Weights of a small class-conditioned image diffusion model: norm layernorm, batches of 512.
Rows from block 5 of a small class-conditioned image diffusion model, named by matrix and row number. Rows with one number belong to one neuron. Each number is 500 + 50 x the weight over its row's rms, rounded and kept within 0 to 999. All counts start at 0. Numbers have three digits each. After the name is the row's rms in percent of the matrix's.
Before each neuron's rows are labels from the 100 images, of 14848 (inputs lightly noised), where the neuron reaches its highest value: "responds to" is what is common among them. Only what is clearly more common there than usual is listed. The data: microscope photos of single blood and bone marrow cells.
# fc1: MLP up (model.blocks.5.mlp.fc1.weight, 1024x256), inputs 172-255
# fc2: MLP down (model.blocks.5.mlp.fc2.weight, 256x1024, transposed), outputs 172-255

responds to: cell type: artefact
fc1.462 090:521508446535459513486453532445465449597455409499486437502579393503490437437482482473502472483370530549571491467440589465512549500464485443435424449486551447550497536555599494356422578511500493480532409405540476465445470435500533495471460532595507448562
fc2.462 095:486450469538492507508546562581541397487544449433486480515533555449407504491550459522503509485564525452496421477500498442480439531494504497558597554527552443499489449491493514609512458443520445567490504520491525459477552594465432590514528448492511501460

responds to: cell type: segmented neutrophil
fc1.264 089:568598513522518545463501460546493595561490587552561467521560499558551525584466477511554546576505510558499495540534516564547529496512483486602521521548541466550533469560611543506515466509474541509530460517561503537616500435528489569470646447498469626564
fc2.264 070:570553538413448573426498464453478550458454533473565478432484464482477514538465445476496444513383509478508459497473494638483460546493573507517471526416568485456455486537497501459443451467476490498422540533557478415473470503375519547473461475467459560527

responds to: cell type: artefact
fc1.369 099:539419529468482524505406462514527553476474529531481543493481437497487552499568439475494516481607494474546467461408426571512515472474532531441464533465446470353490472415521513511490538553446416478441448556469467535433495461508349528402448438385503468578
fc2.369 102:456542499580506432519535462471481495486499512467521526488486505397609483518460493513588444495448477484459519535544499467497528516418404492541527471521498496561452494463458499518442415459547528680417549465449457490541477525474560466536472488507498385466

responds to: cell type: artefact
fc1.457 141:441414445449439421457475453494442410509465503455413499464466410457481441457472427488435450528481474492486502488440481481480454487488510439465476458434460426460433497505483452452459500420431417437440484445480492465423428419512468426441442467435484456451
fc2.457 143:534462510511519468484488485465528601418572434473654504517550544473488506467439552403572497444482506463495433444485428455488520491470430466491552480578520487567550485500457481517507421567574564443485445510508456457537555530466524542493563476502475488549

responds to: cell type: lymphocyte
fc1.150 099:477504534581505422468441564481433413542520490579534517460479487393473468364533576491539487486546541459447503486602604529481600482434493486554481484414503535532469511486519472433481490522419499509413506465561532488472516497385516598531492603531553528482
fc2.150 077:480456505542472549396588447514560528559627477413582483516401529451546564422502430548478392518477451495488510421547460503546668459462375552504463520524506511476548442487426542534540465519485581662491505556443441488495525597443499502442457458523460486483

responds to: cell type: segmented neutrophil
fc1.216 098:509524497418486482471544579494430553555469496529537575538511478522595526519505487415504553469485505581542462489513577424557415548516519421452472483530552523473423474490581493463479550487507508476515550415487446451426474405543431546535459596409536545505
fc2.216 083:531497530464613488485525472510532463534590497547540550477559445558479574442441486526475581600547454450494365503529549490526496512475503485447420477417408370480568516443435487477543424515494383465504389471489501525520571469554524462440581514444474565558

responds to: cell type: erythroblast
fc1.438 105:529579523481465532439572558540530466531512460430583544509435580562542498515524466423547506528475536515542483531466558477511565600468520565490518559626546571521521585444499489539413559445500356525478517510475492493564520551486458558438471565528502584387
fc2.438 106:471441548500528526562490411467422495498533518599502528583575500417498541553560586581519501436549529498540534433564428507547548476511491418472461445416494383449462496525485483471583475590518636483509536521563494486443502532618547548574556496490486476575

responds to: cell type: artefact
fc1.643 102:596517477525434557468444543518481410487511522476565586501462521580400528487480499450409471497500565553534477475451606495465562525467576470506421477596429543561526499518586464483524505455602445466466530502481499515506528451481488508547525505500537544559
fc2.643 101:438568505449595397447453419586479497538440513469430539552500530476602484518485431515399477518465424494518506565456561448473426545551449585496532613472497607454472497412501592511599469429493486435446436462471486507467434577511489459485459478599471506579

responds to: cell type: artefact
fc1.675 092:446520551452473437521459387496492520409481613485487549579476489510545523533487509494375461427496454460573496494429521516490436547527471516517531478512456441428472487525416461470529399489486437544470504536420409520530568519452494524487491426476505506577
fc2.675 078:470511516503525545601523622539442539498519500479541470435464475467555419488460556432609648471498494429520504480530419463608515441584488459488454502455508510453512559452508516474524550535602491504478426440550582459511438476443473499444583463460465513477

responds to: cell type: artefact
fc1.154 086:522529493570424484456488554526492484560565457418487562527475470463501426457472466438493482536490539533629456514406525549502409553477547571541467519468515490548441532585472554493436482551505506534446604451456430448504551518428432442483494526593560516584
fc2.154 099:500522568395579611534458496509525516498440528575537412475470479561511501553544580580488555402428511479459497476550527490569572406509419441466492443529520500491514431463538455493566555429491507469541491494486507562483446541619477519448500522418394548434

responds to: cell type: artefact
fc1.118 104:391446532475566492498445453531388503575407422481528514460473566472520531477522465501473415531513465532436462408500534507491555570378505450501474458516528492551444530486516548547480422457501387499430488443503477503571494438533404439494483520587489547498
fc2.118 103:645488531488389511524495487490544555542467548522482461453466511485424516475528436425464577442529481484536532598506492506496510514515497596505566467495486525399398509563518443493574499412550474524432447699531441472441609437511467499449500445506559542540

responds to: smear: peripheral blood
fc1.149 075:580589491502555510500545587536542574479375422508484529489523578531529471515504457510455488587531482544464475584452482527513473425418532553591557537444536626423574501553572559526609363567491502546509555579497433468513552493518528462520531584554541516497
fc2.149 102:423476506565498526513574483566463557537503518495591461486519567491522514370522525399578502385465510383458458446497599503450536592522373476485483439580536440489464550522465420407494517493521572554488495503503536567505480552468601524467520436465547561435

responds to: smear: peripheral blood; cell type: myeloblast
fc1.540 196:540562550562565568541544553539530549552543535545566531548536560549561566577568554513554548515538555547541537529556535554537522529548528554552524538550550560512548552550568542542562532548553537551563580536529534532538548575520546545535564557552536561558
fc2.540 080:548442553536423514459555456470483589622400559475497567451540557498477494584454493592461516664552434525504485590428494522591455527479560507470556501483463513381496495507521431495480460559496506590535525479541523436497423574499516473467479609504392523490

responds to: cell type: segmented neutrophil; smear: peripheral blood
fc1.38 104:493507551505474531594484494492517472545536505568471461543425467496474569502467487456559517497443503546504507594464509438500493549515515557535504508562514459430465517541476462555498519535555439508460476486472500584520453524504511507574502510578491631488
fc2.38 095:491525487511552533476524523495512450484556494469524497464555504525494475506572489552524448466531494501601529331550479576526477524500456459503473522481489584509495538482366557438523496447488485507493522479579462429538494508473491485479573535482539326459

responds to: cell type: eosinophil
fc1.51 104:427445403501459525523415489513495531435472454515414435413481440495453523409494503452459405485461445498466519531429520511476491431508529445531513471430454505490446432478460476444487484467484410387499501503579497411457441454483453489443512529449435425507
fc2.51 100:499485505477540433486501520424523449542486519456533558569501553470516445531452513495425506496545523505506428472532413490510467532461409469495532527570547463444565566470533390483506451486431549587480479433428472543511484504511541466464477395552554514529

responds to: cell type: segmented neutrophil
fc1.201 082:546415546514483528516544450514484596514512401463535553506464442417497584499406530459455527508488452522538481577523484502475380560469527425525337435520566429455555523536470443446507492532539382508491565549564414426544468462504483429534557520419589515527
fc2.201 083:456554525490413482537499535460557475515446496518484457497548535496543479437478446495467511491581504432457441552469578489546568592513527598450584477442401569498440441447478565589526458447458550505477511501415530554523502537453520464501466468517482529493

responds to: smear: peripheral blood
fc1.92 085:546460473549496472520530434502499559532543489433428482518439431535531543509547567420593504572550431503523462506465539449454488440557607508540458539397508543512564495477448486510459507466512551457552453596462482413504485494584528407549466571428417379462
fc2.92 098:502547469481516498544426643582527467407489538558609549548569576441500467461449456549454445429478558458472547478505498567527546529454389505458598525592528456514370511534560520479559546495452482516487581435550513541495491478435478490454511455527552606522

responds to: cell type: lymphocyte
fc1.124 092:542423483506489531490563494537539539567446483559513374508522495470501448504519491419600509556446538477461583591465557592491600536476466509435464442508536553555409541513429532496520460466496429482466528542550438501532484500521418470444581532601517511539
fc2.124 104:511464549503553397487478525474469431488440495484493579568492513513464487543505492495379510423517534502532436488510538396468512465504555526537455581530507546530617491471532513483416567563526587497556543460494556415469544534517522447533506538389587497465

responds to: cell type: artefact
fc1.66 098:477484564576501481514509418517487428448415570491429549520466468550455519450460576513449539516518514471513470476471554462501532436432508518484452532536610439535530585481569596448477490503451553518545476437522500544462488416461524449468423431503572529537
fc2.66 106:573490425473537500496495445523451534451518503503438459439534460549494500441499485443437480400461543514514502491491533476550448484587551503584405506485471488601401587546426500505447464463517430529484546388490533440493517533559401479519554466486493448482

responds to: cell type: artefact
fc1.411 090:531422518494424539462449491436404500562469531510487459438503498454496527556428448486513444556483465429490530582503474533532413480509466524347494440548483480471498567586490569499576488594510487520567480472496482423528566467421429510434445453545481512483
fc2.411 100:447462458488555511532560481488418553529545544439547522497347453544559434441477535458602464517524471462518389442541636502472575538492501546558624510559582527506482565615452483465436493441460458476422539477505532576525398475542467464508533494501507473555

responds to: cell type: artefact
fc1.351 072:540630472543512524439476454559477537555491593504547500580498490499529402442410416477492469546416498451514429492470483562521488510519521499343541481436520511454472495539412589476525466552466460518507465610480403404558491409514457404486560570459470536492
fc2.351 104:506525472480518517527418497426482589454449536559574419514527435485492592499443421542451574441546506495491646462481553452468497479471475546518464518501405495475582557462521562555455493514455420391566659422571482554466500470424568590498469442563499459431

responds to: cell type: artefact
fc1.692 099:470559493601478418488472451463443524506507473510495522578494462530582492514546464487481465512458471562594438539508512419512532515474487452519507470523551419539410552554498578503485487522563531558445469440491528445545521496571403468356528403532435443521
fc2.692 114:481449531452549538493416593475602432591503572536582569489510479453405562538460400400439560459528513530533419454443437588483535488557506564462501411524387620510548482509563424501492549550473410457495451521502490550467446456447464559620483575425588487495

responds to: cell type: lymphocyte
fc1.677 104:551435567473570506506471540497483575488470554554518448527455438483527599546540509442503506511437602551541473544428545535550515592520470501566547646587608406527509490422556558533503468610603537545538525520449521478521507583459548479429576523515545553435
fc2.677 116:475474459511530493497574532438473459455551456483497556408448481489508387459385455457504551416588562436490579482532514539548602457495507486477546497524462508391467480442548529543551532445475496431454572495495478440601495490526495462480521491419482523455

responds to: smear: peripheral blood; cell type: lymphocyte
fc1.588 105:492518450483487538589535501454511496615508598549505539499478475554476575485527473525532559457493419528544568558463468406457497485525497534524510462457477526358554596519486487540527468493508450467505484518483502492555498552494513471607491473598478611453
fc2.588 078:492447556583518539443467599504444432500539509525476395580531447419543414502474524394545469569500506532507482469472530513451558439478489422454508529476487554576489463429455683535444525547512505511478517519484458504525453418511467478399605514428540500563

responds to: cell type: segmented neutrophil
fc1.72 096:490500590536467452512471499438578469518578421480512553498466539511450480473409481484420463411514587563458424539459548424449498479364548519535558449532502535486487388474541550526513603487526511523526495488488591452479472502496540482494474578465457498551
fc2.72 068:425467455507462591447458507487498538460593625509485478460565452550574495443512458507508498506475437465543462569543525574475474391536539384536434505470547512500440568586508499481559421486391580567432519516451517616478515500465428552507526466575527477446

responds to: cell type: lymphocyte
fc1.427 095:469476475420463534531457595528513551568540521642521546529542549544466438503498499470518552487523537456516571540404527453446530523501525513468462402420471450433490556439377556527433505509451532499540492494596528486507480445564500574496537464484465514485
fc2.427 116:525496473458583422420393405557409475382471432457509468485414511485391516506538562551451583549459578515464502456490465565602501557610406471523581506531461538442455511514502453525535574478509402537515502516454398388503446502526568421503431466563581514458

responds to: cell type: segmented neutrophil
fc1.144 099:541496478517547497433511523542491497509457485529486522571459588503535461523531491402373437367488513561502459468563523490545459511513470526499482439468506513489450501498559508489462448496555456574520427456535477493525447483507507528507461535412481510571
fc2.144 108:391439502486454529572507417488524386473452543518430557465513437475466518551525490534651526604476496446471509446423457472467579458462475466576499506519456548511505525471493549513598518524485519453476541522395503476487562576497484529544515437591481497478

responds to: smear: peripheral blood; cell type: segmented neutrophil
fc1.130 099:439485483448418476455474516537437561552500432493513509458488439534515455487491627463472395546528519479534469424486514499561455491404440505503481548500551391523526467416497488528469486499468496378453517404615493577444512536483502527505511431470447488521
fc2.130 079:498500451500491503488513549482511412411482452415450492485601525508519499417456513567517606499435502626516513552562451476476551562448553539516534519497454496447414492451526506457515491474502495558506481548469544522592539468513501489558476547570542554471

responds to: cell type: promyelocyte
fc1.765 124:509555548502563533514528581577563482532390547487526530507487601517537530531577583521473499575527501558590550661532532552523532473494528544513505549534448534506466542580526562483541543474606451444529582477560525572509472606578595512484576551520546442502
fc2.765 099:520455452563562482534550493440446548525601481521517556506565489519538481503482472487548546463507508533454559399412508510535480604534491431525507474493552459495551448443517442558493435590390613606508471532476504475465509431463440450497467515517472633512

responds to: cell type: artefact
fc1.344 096:470425523490519484500488518424458551576529452527484494395501497517498658560469477434462545549516455574572584573530531559487433439554503529558552474514541506534573532546497472477447444628560466505509452444413516428517474544514518589424633520463516483505
fc2.344 075:535517531513433524508469459550539476448553550517569504604490560380400429481509576408516463480533547446483467510517501492603494538513450432449426475493546490456389478524495534542523578446509566469533454498602431486465542528454575444554474471524477517494

responds to: cell type: erythroblast
fc1.579 079:517442496508475485519509452495519506498442510452506502512478527477556576340482468565446517445465531530509556396499510499496484501589544453425543481516460558534432397498533507441500490551511454474499486459544523502509391496476432452445516414464591473473
fc2.579 105:495494477472539500441474502546506502420528463563491501489477532477469415606478458459538501555521382473514472592464499457484481508415446463557436485463511410493536605504473440543539490415474511566533483552434547424500610506609546537574462552512389488502