From a checkpoint of a small class-conditioned image diffusion model: width 256.
Rows from block 3 of a small class-conditioned image diffusion model, named by matrix and row number. Rows with one number belong to one neuron. Each number is 200 + 40 x the weight over its row's rms, rounded and kept within 0 to 999. All counts start at 0.
Before each neuron's rows are labels from the 100 images, of 14848 (inputs lightly noised), where the neuron reaches its highest value: "top examples" is what is common among them. Only what is clearly more common there than usual is listed. The data: microscope photos of single blood and bone marrow cells.
# fc1: MLP up (model.blocks.3.mlp.fc1.weight, 1024x256), inputs 128-191
# fc2: MLP down (model.blocks.3.mlp.fc2.weight, 256x1024, transposed), outputs 128-191

top examples: cell type: eosinophil
fc1.476,163,125,165,159,207,291,220,259,216,228,157,179,190,197,245,223,144,228,184,239,240,172,207,221,275,228,229,148,159,204,174,198,268,203,165,160,174,146,228,174,209,170,304,247,177,226,200,218,211,216,146,207,230,174,183,148,249,176,237,241,235,155,151,231
fc2.476,257,271,206,196,285,166,228,242,166,255,264,240,213,228,234,195,186,233,214,169,184,219,217,225,175,159,195,206,175,152,190,211,182,183,180,260,208,250,207,149,229,235,104,161,211,168,226,167,169,138,195,186,209,186,196,181,159,206,223,110,168,193,182,142

top examples: cell type: lymphocyte
fc1.50,247,178,187,165,255,227,210,272,263,185,193,232,157,193,199,139,156,163,119,143,181,196,265,244,195,189,276,220,244,199,206,215,195,132,197,173,206,198,168,178,240,162,222,243,98,136,228,154,185,276,215,173,165,209,192,131,201,207,172,204,172,207,298,296
fc2.50,150,229,185,163,200,147,253,178,151,204,294,199,187,178,129,218,188,196,298,255,189,192,167,214,198,284,190,203,184,169,190,206,245,166,218,226,197,210,174,212,185,255,196,122,251,240,190,208,238,122,157,256,258,148,220,290,224,124,217,238,198,235,123,110

top examples: cell type: segmented neutrophil
fc1.145,208,223,187,200,245,181,181,110,213,237,183,259,175,203,216,243,180,173,207,249,252,236,195,183,169,128,173,171,187,164,253,250,176,197,257,198,164,222,253,163,217,143,201,231,260,145,213,215,132,156,155,190,217,200,170,165,221,249,216,201,192,141,191,192
fc2.145,190,227,192,182,164,218,181,333,204,182,215,179,154,215,140,215,170,182,232,198,174,229,218,275,204,277,250,168,204,216,189,149,199,215,121,153,298,180,185,197,174,159,219,194,171,272,219,216,249,217,201,220,181,241,200,199,192,158,163,222,126,180,215,230

top examples: smear: peripheral blood; cell type: segmented neutrophil
fc1.154,151,221,209,202,224,235,156,202,198,225,135,181,139,150,225,234,205,222,194,229,253,170,236,231,194,204,160,201,115,203,294,172,167,259,213,125,167,182,224,216,125,198,195,176,165,187,143,202,271,194,197,104,204,183,228,198,211,242,135,185,216,217,189,211
fc2.154,183,250,159,166,225,210,205,153,198,257,211,185,183,203,209,177,200,268,197,190,251,222,271,184,160,290,134,265,152,185,192,167,237,276,252,170,210,222,241,267,214,221,238,246,183,203,217,186,233,180,192,182,186,198,144,210,165,216,214,125,303,282,275,261

top examples: cell type: erythroblast
fc1.652,181,260,155,208,217,163,163,210,178,252,221,228,145,231,203,223,234,254,183,256,209,183,232,228,209,110,184,167,223,205,196,263,187,194,235,228,177,198,172,191,214,183,300,238,220,187,173,151,245,194,176,102,139,195,218,211,225,236,224,186,168,220,242,163
fc2.652,211,248,208,120,259,204,164,229,228,255,217,205,216,195,204,222,195,227,182,181,203,236,247,191,196,231,230,270,189,201,194,222,208,243,217,144,201,183,166,269,254,159,263,160,207,240,221,230,228,208,246,302,228,192,91,193,209,230,209,199,206,206,236,228

top examples: cell type: erythroblast
fc1.255,161,202,203,215,187,225,223,112,200,199,287,211,337,188,183,269,195,223,237,175,227,240,261,250,140,133,206,149,177,210,159,216,223,299,201,228,160,181,239,215,167,238,202,157,216,163,186,186,190,175,219,209,74,150,204,184,129,261,175,216,205,221,194,159
fc2.255,218,186,211,197,197,211,138,231,209,101,173,238,274,195,157,217,199,275,193,160,160,197,242,161,178,150,224,172,198,264,199,208,185,257,156,138,150,225,146,221,222,138,199,267,181,188,216,219,189,212,256,160,239,190,175,145,140,199,221,264,231,196,153,206

top examples: smear: peripheral blood; cell type: segmented neutrophil
fc1.263,177,180,215,181,190,237,202,167,229,213,178,172,270,150,223,214,177,235,186,205,179,211,161,204,191,187,168,229,224,215,245,208,240,186,111,176,179,156,185,255,217,242,149,191,153,196,201,269,206,237,182,146,195,247,203,238,204,206,207,180,143,158,213,198
fc2.263,228,240,227,220,154,186,302,120,160,222,192,184,238,210,215,271,184,245,200,183,241,175,177,308,236,165,198,243,176,216,174,168,166,165,119,183,125,126,310,202,162,189,180,152,187,148,200,218,190,218,187,232,232,203,139,246,208,135,108,213,172,189,232,198

top examples: cell type: erythroblast
fc1.419,192,194,232,222,237,237,192,201,205,209,202,189,213,197,219,191,186,172,194,246,238,157,216,186,178,217,148,200,220,177,158,201,245,152,263,200,240,206,176,223,213,183,252,179,201,171,219,224,170,203,217,274,152,205,264,202,198,174,260,250,206,203,253,151
fc2.419,64,244,211,236,173,139,191,176,235,224,233,129,251,246,197,208,217,153,208,144,209,169,103,143,182,223,216,227,188,146,185,209,173,156,150,191,226,133,167,231,219,232,232,253,206,162,181,172,162,189,233,153,175,229,242,194,131,246,221,216,215,222,229,204

top examples: cell type: erythroblast
fc1.262,185,219,247,144,209,132,233,102,151,223,270,151,153,157,188,124,88,236,135,238,157,195,207,208,218,242,244,224,244,210,251,212,207,280,184,166,230,176,191,235,251,160,160,187,229,184,230,198,180,180,210,217,244,165,218,256,172,281,247,173,204,176,194,168
fc2.262,223,201,171,204,214,78,193,121,191,204,198,154,232,220,236,157,124,211,196,187,135,180,198,143,280,241,229,221,281,190,216,182,218,266,145,204,144,108,191,301,201,161,207,185,283,198,211,184,181,174,224,165,211,245,211,231,156,234,169,196,223,224,224,176

top examples: smear: peripheral blood; cell type: segmented neutrophil
fc1.75,186,211,184,189,203,206,107,197,209,184,188,188,211,291,231,167,222,217,219,132,231,120,232,180,238,197,114,210,135,221,176,191,153,251,216,212,177,108,160,217,199,196,229,223,152,166,222,197,203,217,176,254,179,191,214,167,265,236,201,189,146,214,199,181
fc2.75,252,235,205,126,154,322,178,194,211,224,206,211,191,217,163,111,218,221,178,216,167,227,229,173,184,131,173,179,206,203,157,194,128,189,220,235,152,205,207,174,238,218,163,182,238,214,168,245,161,148,180,207,194,217,158,199,184,172,244,130,202,308,231,194

top examples: cell type: erythroblast
fc1.180,166,239,120,187,219,182,196,255,211,265,190,276,295,215,235,192,195,260,158,257,150,201,194,224,185,185,183,228,134,270,246,233,230,170,226,165,307,214,156,248,195,141,185,202,197,223,269,196,168,155,254,195,194,182,176,129,240,170,167,201,258,248,243,218
fc2.180,271,160,201,206,146,249,177,163,207,167,206,151,141,163,179,222,162,167,175,162,239,259,162,222,264,247,153,245,161,192,227,227,160,293,196,199,156,121,247,160,191,212,220,166,206,164,181,192,259,247,254,218,175,145,194,200,177,233,248,178,134,221,208,232

top examples: smear: peripheral blood; cell type: segmented neutrophil
fc1.507,167,239,179,148,252,162,171,165,264,260,210,148,201,227,156,206,233,241,153,158,201,222,124,265,151,197,169,242,178,168,188,226,182,230,159,196,238,157,168,225,252,176,106,257,156,171,236,173,229,173,162,184,156,238,199,249,186,193,220,209,197,198,192,130
fc2.507,182,328,234,183,200,196,195,261,266,220,221,212,203,228,150,217,240,236,176,218,252,165,148,251,218,165,212,216,153,240,121,175,215,223,182,259,246,214,226,265,165,162,182,223,176,204,190,182,234,210,126,198,155,142,250,244,186,130,229,125,166,243,219,171

top examples: smear: peripheral blood
fc1.381,180,162,200,175,85,240,183,212,256,221,206,240,215,210,244,219,271,205,215,179,245,172,163,220,211,163,240,213,193,217,222,158,253,223,214,140,196,189,209,157,148,197,258,114,200,169,190,263,151,206,221,214,187,203,173,163,208,142,194,187,241,185,180,213
fc2.381,233,222,142,255,254,172,188,242,226,128,197,179,179,203,176,230,159,174,225,213,201,226,224,212,173,298,150,212,206,202,168,189,189,240,248,202,279,179,225,227,240,256,219,262,161,251,227,167,232,205,226,185,164,255,197,213,180,243,173,258,181,167,212,171

top examples: cell type: erythroblast
fc1.481,246,215,144,133,214,224,137,213,235,227,144,228,156,219,170,235,140,231,296,247,185,173,152,266,188,342,101,171,193,214,219,195,192,178,287,194,224,252,188,290,197,247,253,237,184,226,183,218,207,189,165,216,186,245,221,212,145,234,224,165,229,196,246,181
fc2.481,191,247,166,168,203,217,166,89,179,234,168,204,196,249,213,244,147,172,172,158,143,231,194,201,173,252,181,212,199,162,162,204,207,229,241,252,231,259,217,240,246,237,167,249,111,233,257,160,222,113,243,162,236,193,238,139,219,227,226,177,119,233,226,224

top examples: cell type: lymphocyte
fc1.630,213,219,224,186,156,242,160,229,192,194,148,141,154,227,295,207,183,251,180,113,176,150,195,161,259,190,241,206,266,155,125,243,238,182,298,178,186,239,227,209,240,160,322,148,197,163,295,176,157,218,213,122,199,254,184,206,177,178,175,196,168,123,241,156
fc2.630,244,198,208,176,203,200,160,267,217,241,252,274,197,159,153,209,244,226,206,264,223,137,214,167,116,211,186,163,193,234,171,192,205,214,208,186,171,126,113,266,150,228,177,200,215,180,123,242,232,239,205,250,227,198,178,192,171,194,175,236,202,165,162,288

top examples: cell type: lymphocyte; smear: peripheral blood
fc1.360,189,277,130,156,165,237,167,141,192,185,206,151,200,121,211,141,204,225,226,204,196,208,219,182,211,131,199,183,178,201,152,231,262,169,262,179,104,125,219,126,176,234,192,240,199,169,210,163,183,246,163,167,137,199,160,183,183,180,197,258,244,132,232,186
fc2.360,237,172,257,220,240,187,293,216,158,219,273,226,159,266,184,248,178,124,170,176,225,172,185,227,211,251,225,248,221,196,302,175,211,183,150,250,305,221,153,247,142,175,216,171,226,238,238,239,210,112,177,210,253,177,251,195,218,185,203,185,161,224,161,170

top examples: cell type: lymphocyte
fc1.629,236,199,247,186,305,195,233,136,196,180,216,175,228,258,191,130,160,187,194,174,154,116,226,246,172,198,250,221,242,193,132,173,280,145,225,200,202,211,189,184,227,222,190,205,281,131,169,184,186,114,166,196,151,168,206,168,146,197,218,150,214,141,240,177
fc2.629,193,217,149,234,180,174,124,279,253,273,218,189,196,225,234,244,239,198,161,202,141,143,180,145,105,169,167,117,201,172,106,193,267,187,238,186,196,211,201,240,200,201,229,204,242,210,251,193,131,132,197,175,259,213,161,167,228,189,211,254,154,215,192,271

top examples: cell type: segmented neutrophil
fc1.235,227,142,235,256,161,208,223,131,235,221,168,194,218,151,199,305,210,276,217,181,209,228,183,212,149,233,227,140,273,135,163,232,106,239,226,194,233,255,172,261,145,191,187,218,180,192,203,176,166,193,267,229,182,202,191,214,244,181,215,171,168,209,247,227
fc2.235,168,212,153,190,207,191,181,226,177,222,249,248,125,268,153,169,133,200,205,234,187,204,188,146,198,143,148,226,223,197,218,178,278,162,217,157,200,250,204,164,243,230,193,155,180,259,215,251,189,190,150,187,217,182,262,226,216,172,150,255,297,212,199,159

top examples: cell type: eosinophil; smear: peripheral blood
fc1.344,197,192,200,201,274,196,180,221,152,226,253,172,154,200,234,110,169,192,177,169,213,160,188,204,185,180,192,210,173,137,167,206,227,219,201,199,185,211,213,179,218,220,214,188,249,194,226,227,142,204,141,197,203,251,228,154,175,161,269,235,142,206,183,218
fc2.344,204,199,231,184,158,195,115,241,209,232,217,282,198,146,163,237,229,214,213,119,202,155,136,211,181,241,195,144,111,185,159,282,184,111,182,170,207,208,129,182,203,214,254,241,238,223,142,182,202,139,236,200,263,260,177,181,186,124,202,234,263,227,216,208

top examples: cell type: erythroblast
fc1.690,176,169,164,156,116,153,197,174,124,259,202,163,273,117,145,211,238,212,160,247,202,224,223,222,227,187,269,158,226,227,240,199,173,267,202,172,213,159,228,295,243,233,150,147,196,251,238,167,243,224,243,216,133,229,224,204,197,168,204,175,167,241,172,165
fc2.690,171,168,197,183,260,249,240,215,188,186,238,196,200,190,249,243,202,214,222,213,198,190,151,214,195,167,185,233,251,162,227,220,250,226,171,182,212,165,131,148,157,192,199,161,241,243,223,185,216,186,289,212,269,241,126,185,225,194,166,178,119,248,161,273

top examples: cell type: lymphocyte
fc1.515,186,171,196,172,181,251,227,209,236,253,149,138,141,234,239,154,184,192,216,232,226,238,184,158,155,103,232,138,264,146,200,208,169,181,260,246,187,140,237,168,220,202,233,252,148,170,216,184,195,206,159,166,173,186,143,144,180,197,147,214,174,175,202,208
fc2.515,167,175,188,186,214,202,202,202,219,165,261,251,278,198,152,117,187,228,188,206,166,201,216,200,219,150,160,220,212,219,218,244,220,265,127,224,230,151,186,233,188,184,183,185,274,174,235,177,200,159,198,188,151,257,197,249,173,187,157,219,207,145,158,277

top examples: smear: peripheral blood; cell type: myeloblast
fc1.421,236,218,253,161,160,263,226,167,250,243,200,157,187,168,160,275,219,228,214,173,219,242,209,188,175,180,211,256,207,164,176,133,180,271,210,191,221,215,239,262,279,196,176,210,141,245,283,233,209,194,224,153,273,174,228,179,164,236,213,142,242,147,204,245
fc2.421,158,178,130,223,208,215,195,186,262,203,186,257,215,189,144,202,214,229,196,173,161,181,170,222,161,228,122,239,236,255,186,233,167,154,249,178,180,307,235,121,237,264,299,245,144,186,221,113,294,193,221,179,201,232,192,208,208,242,142,223,203,203,183,209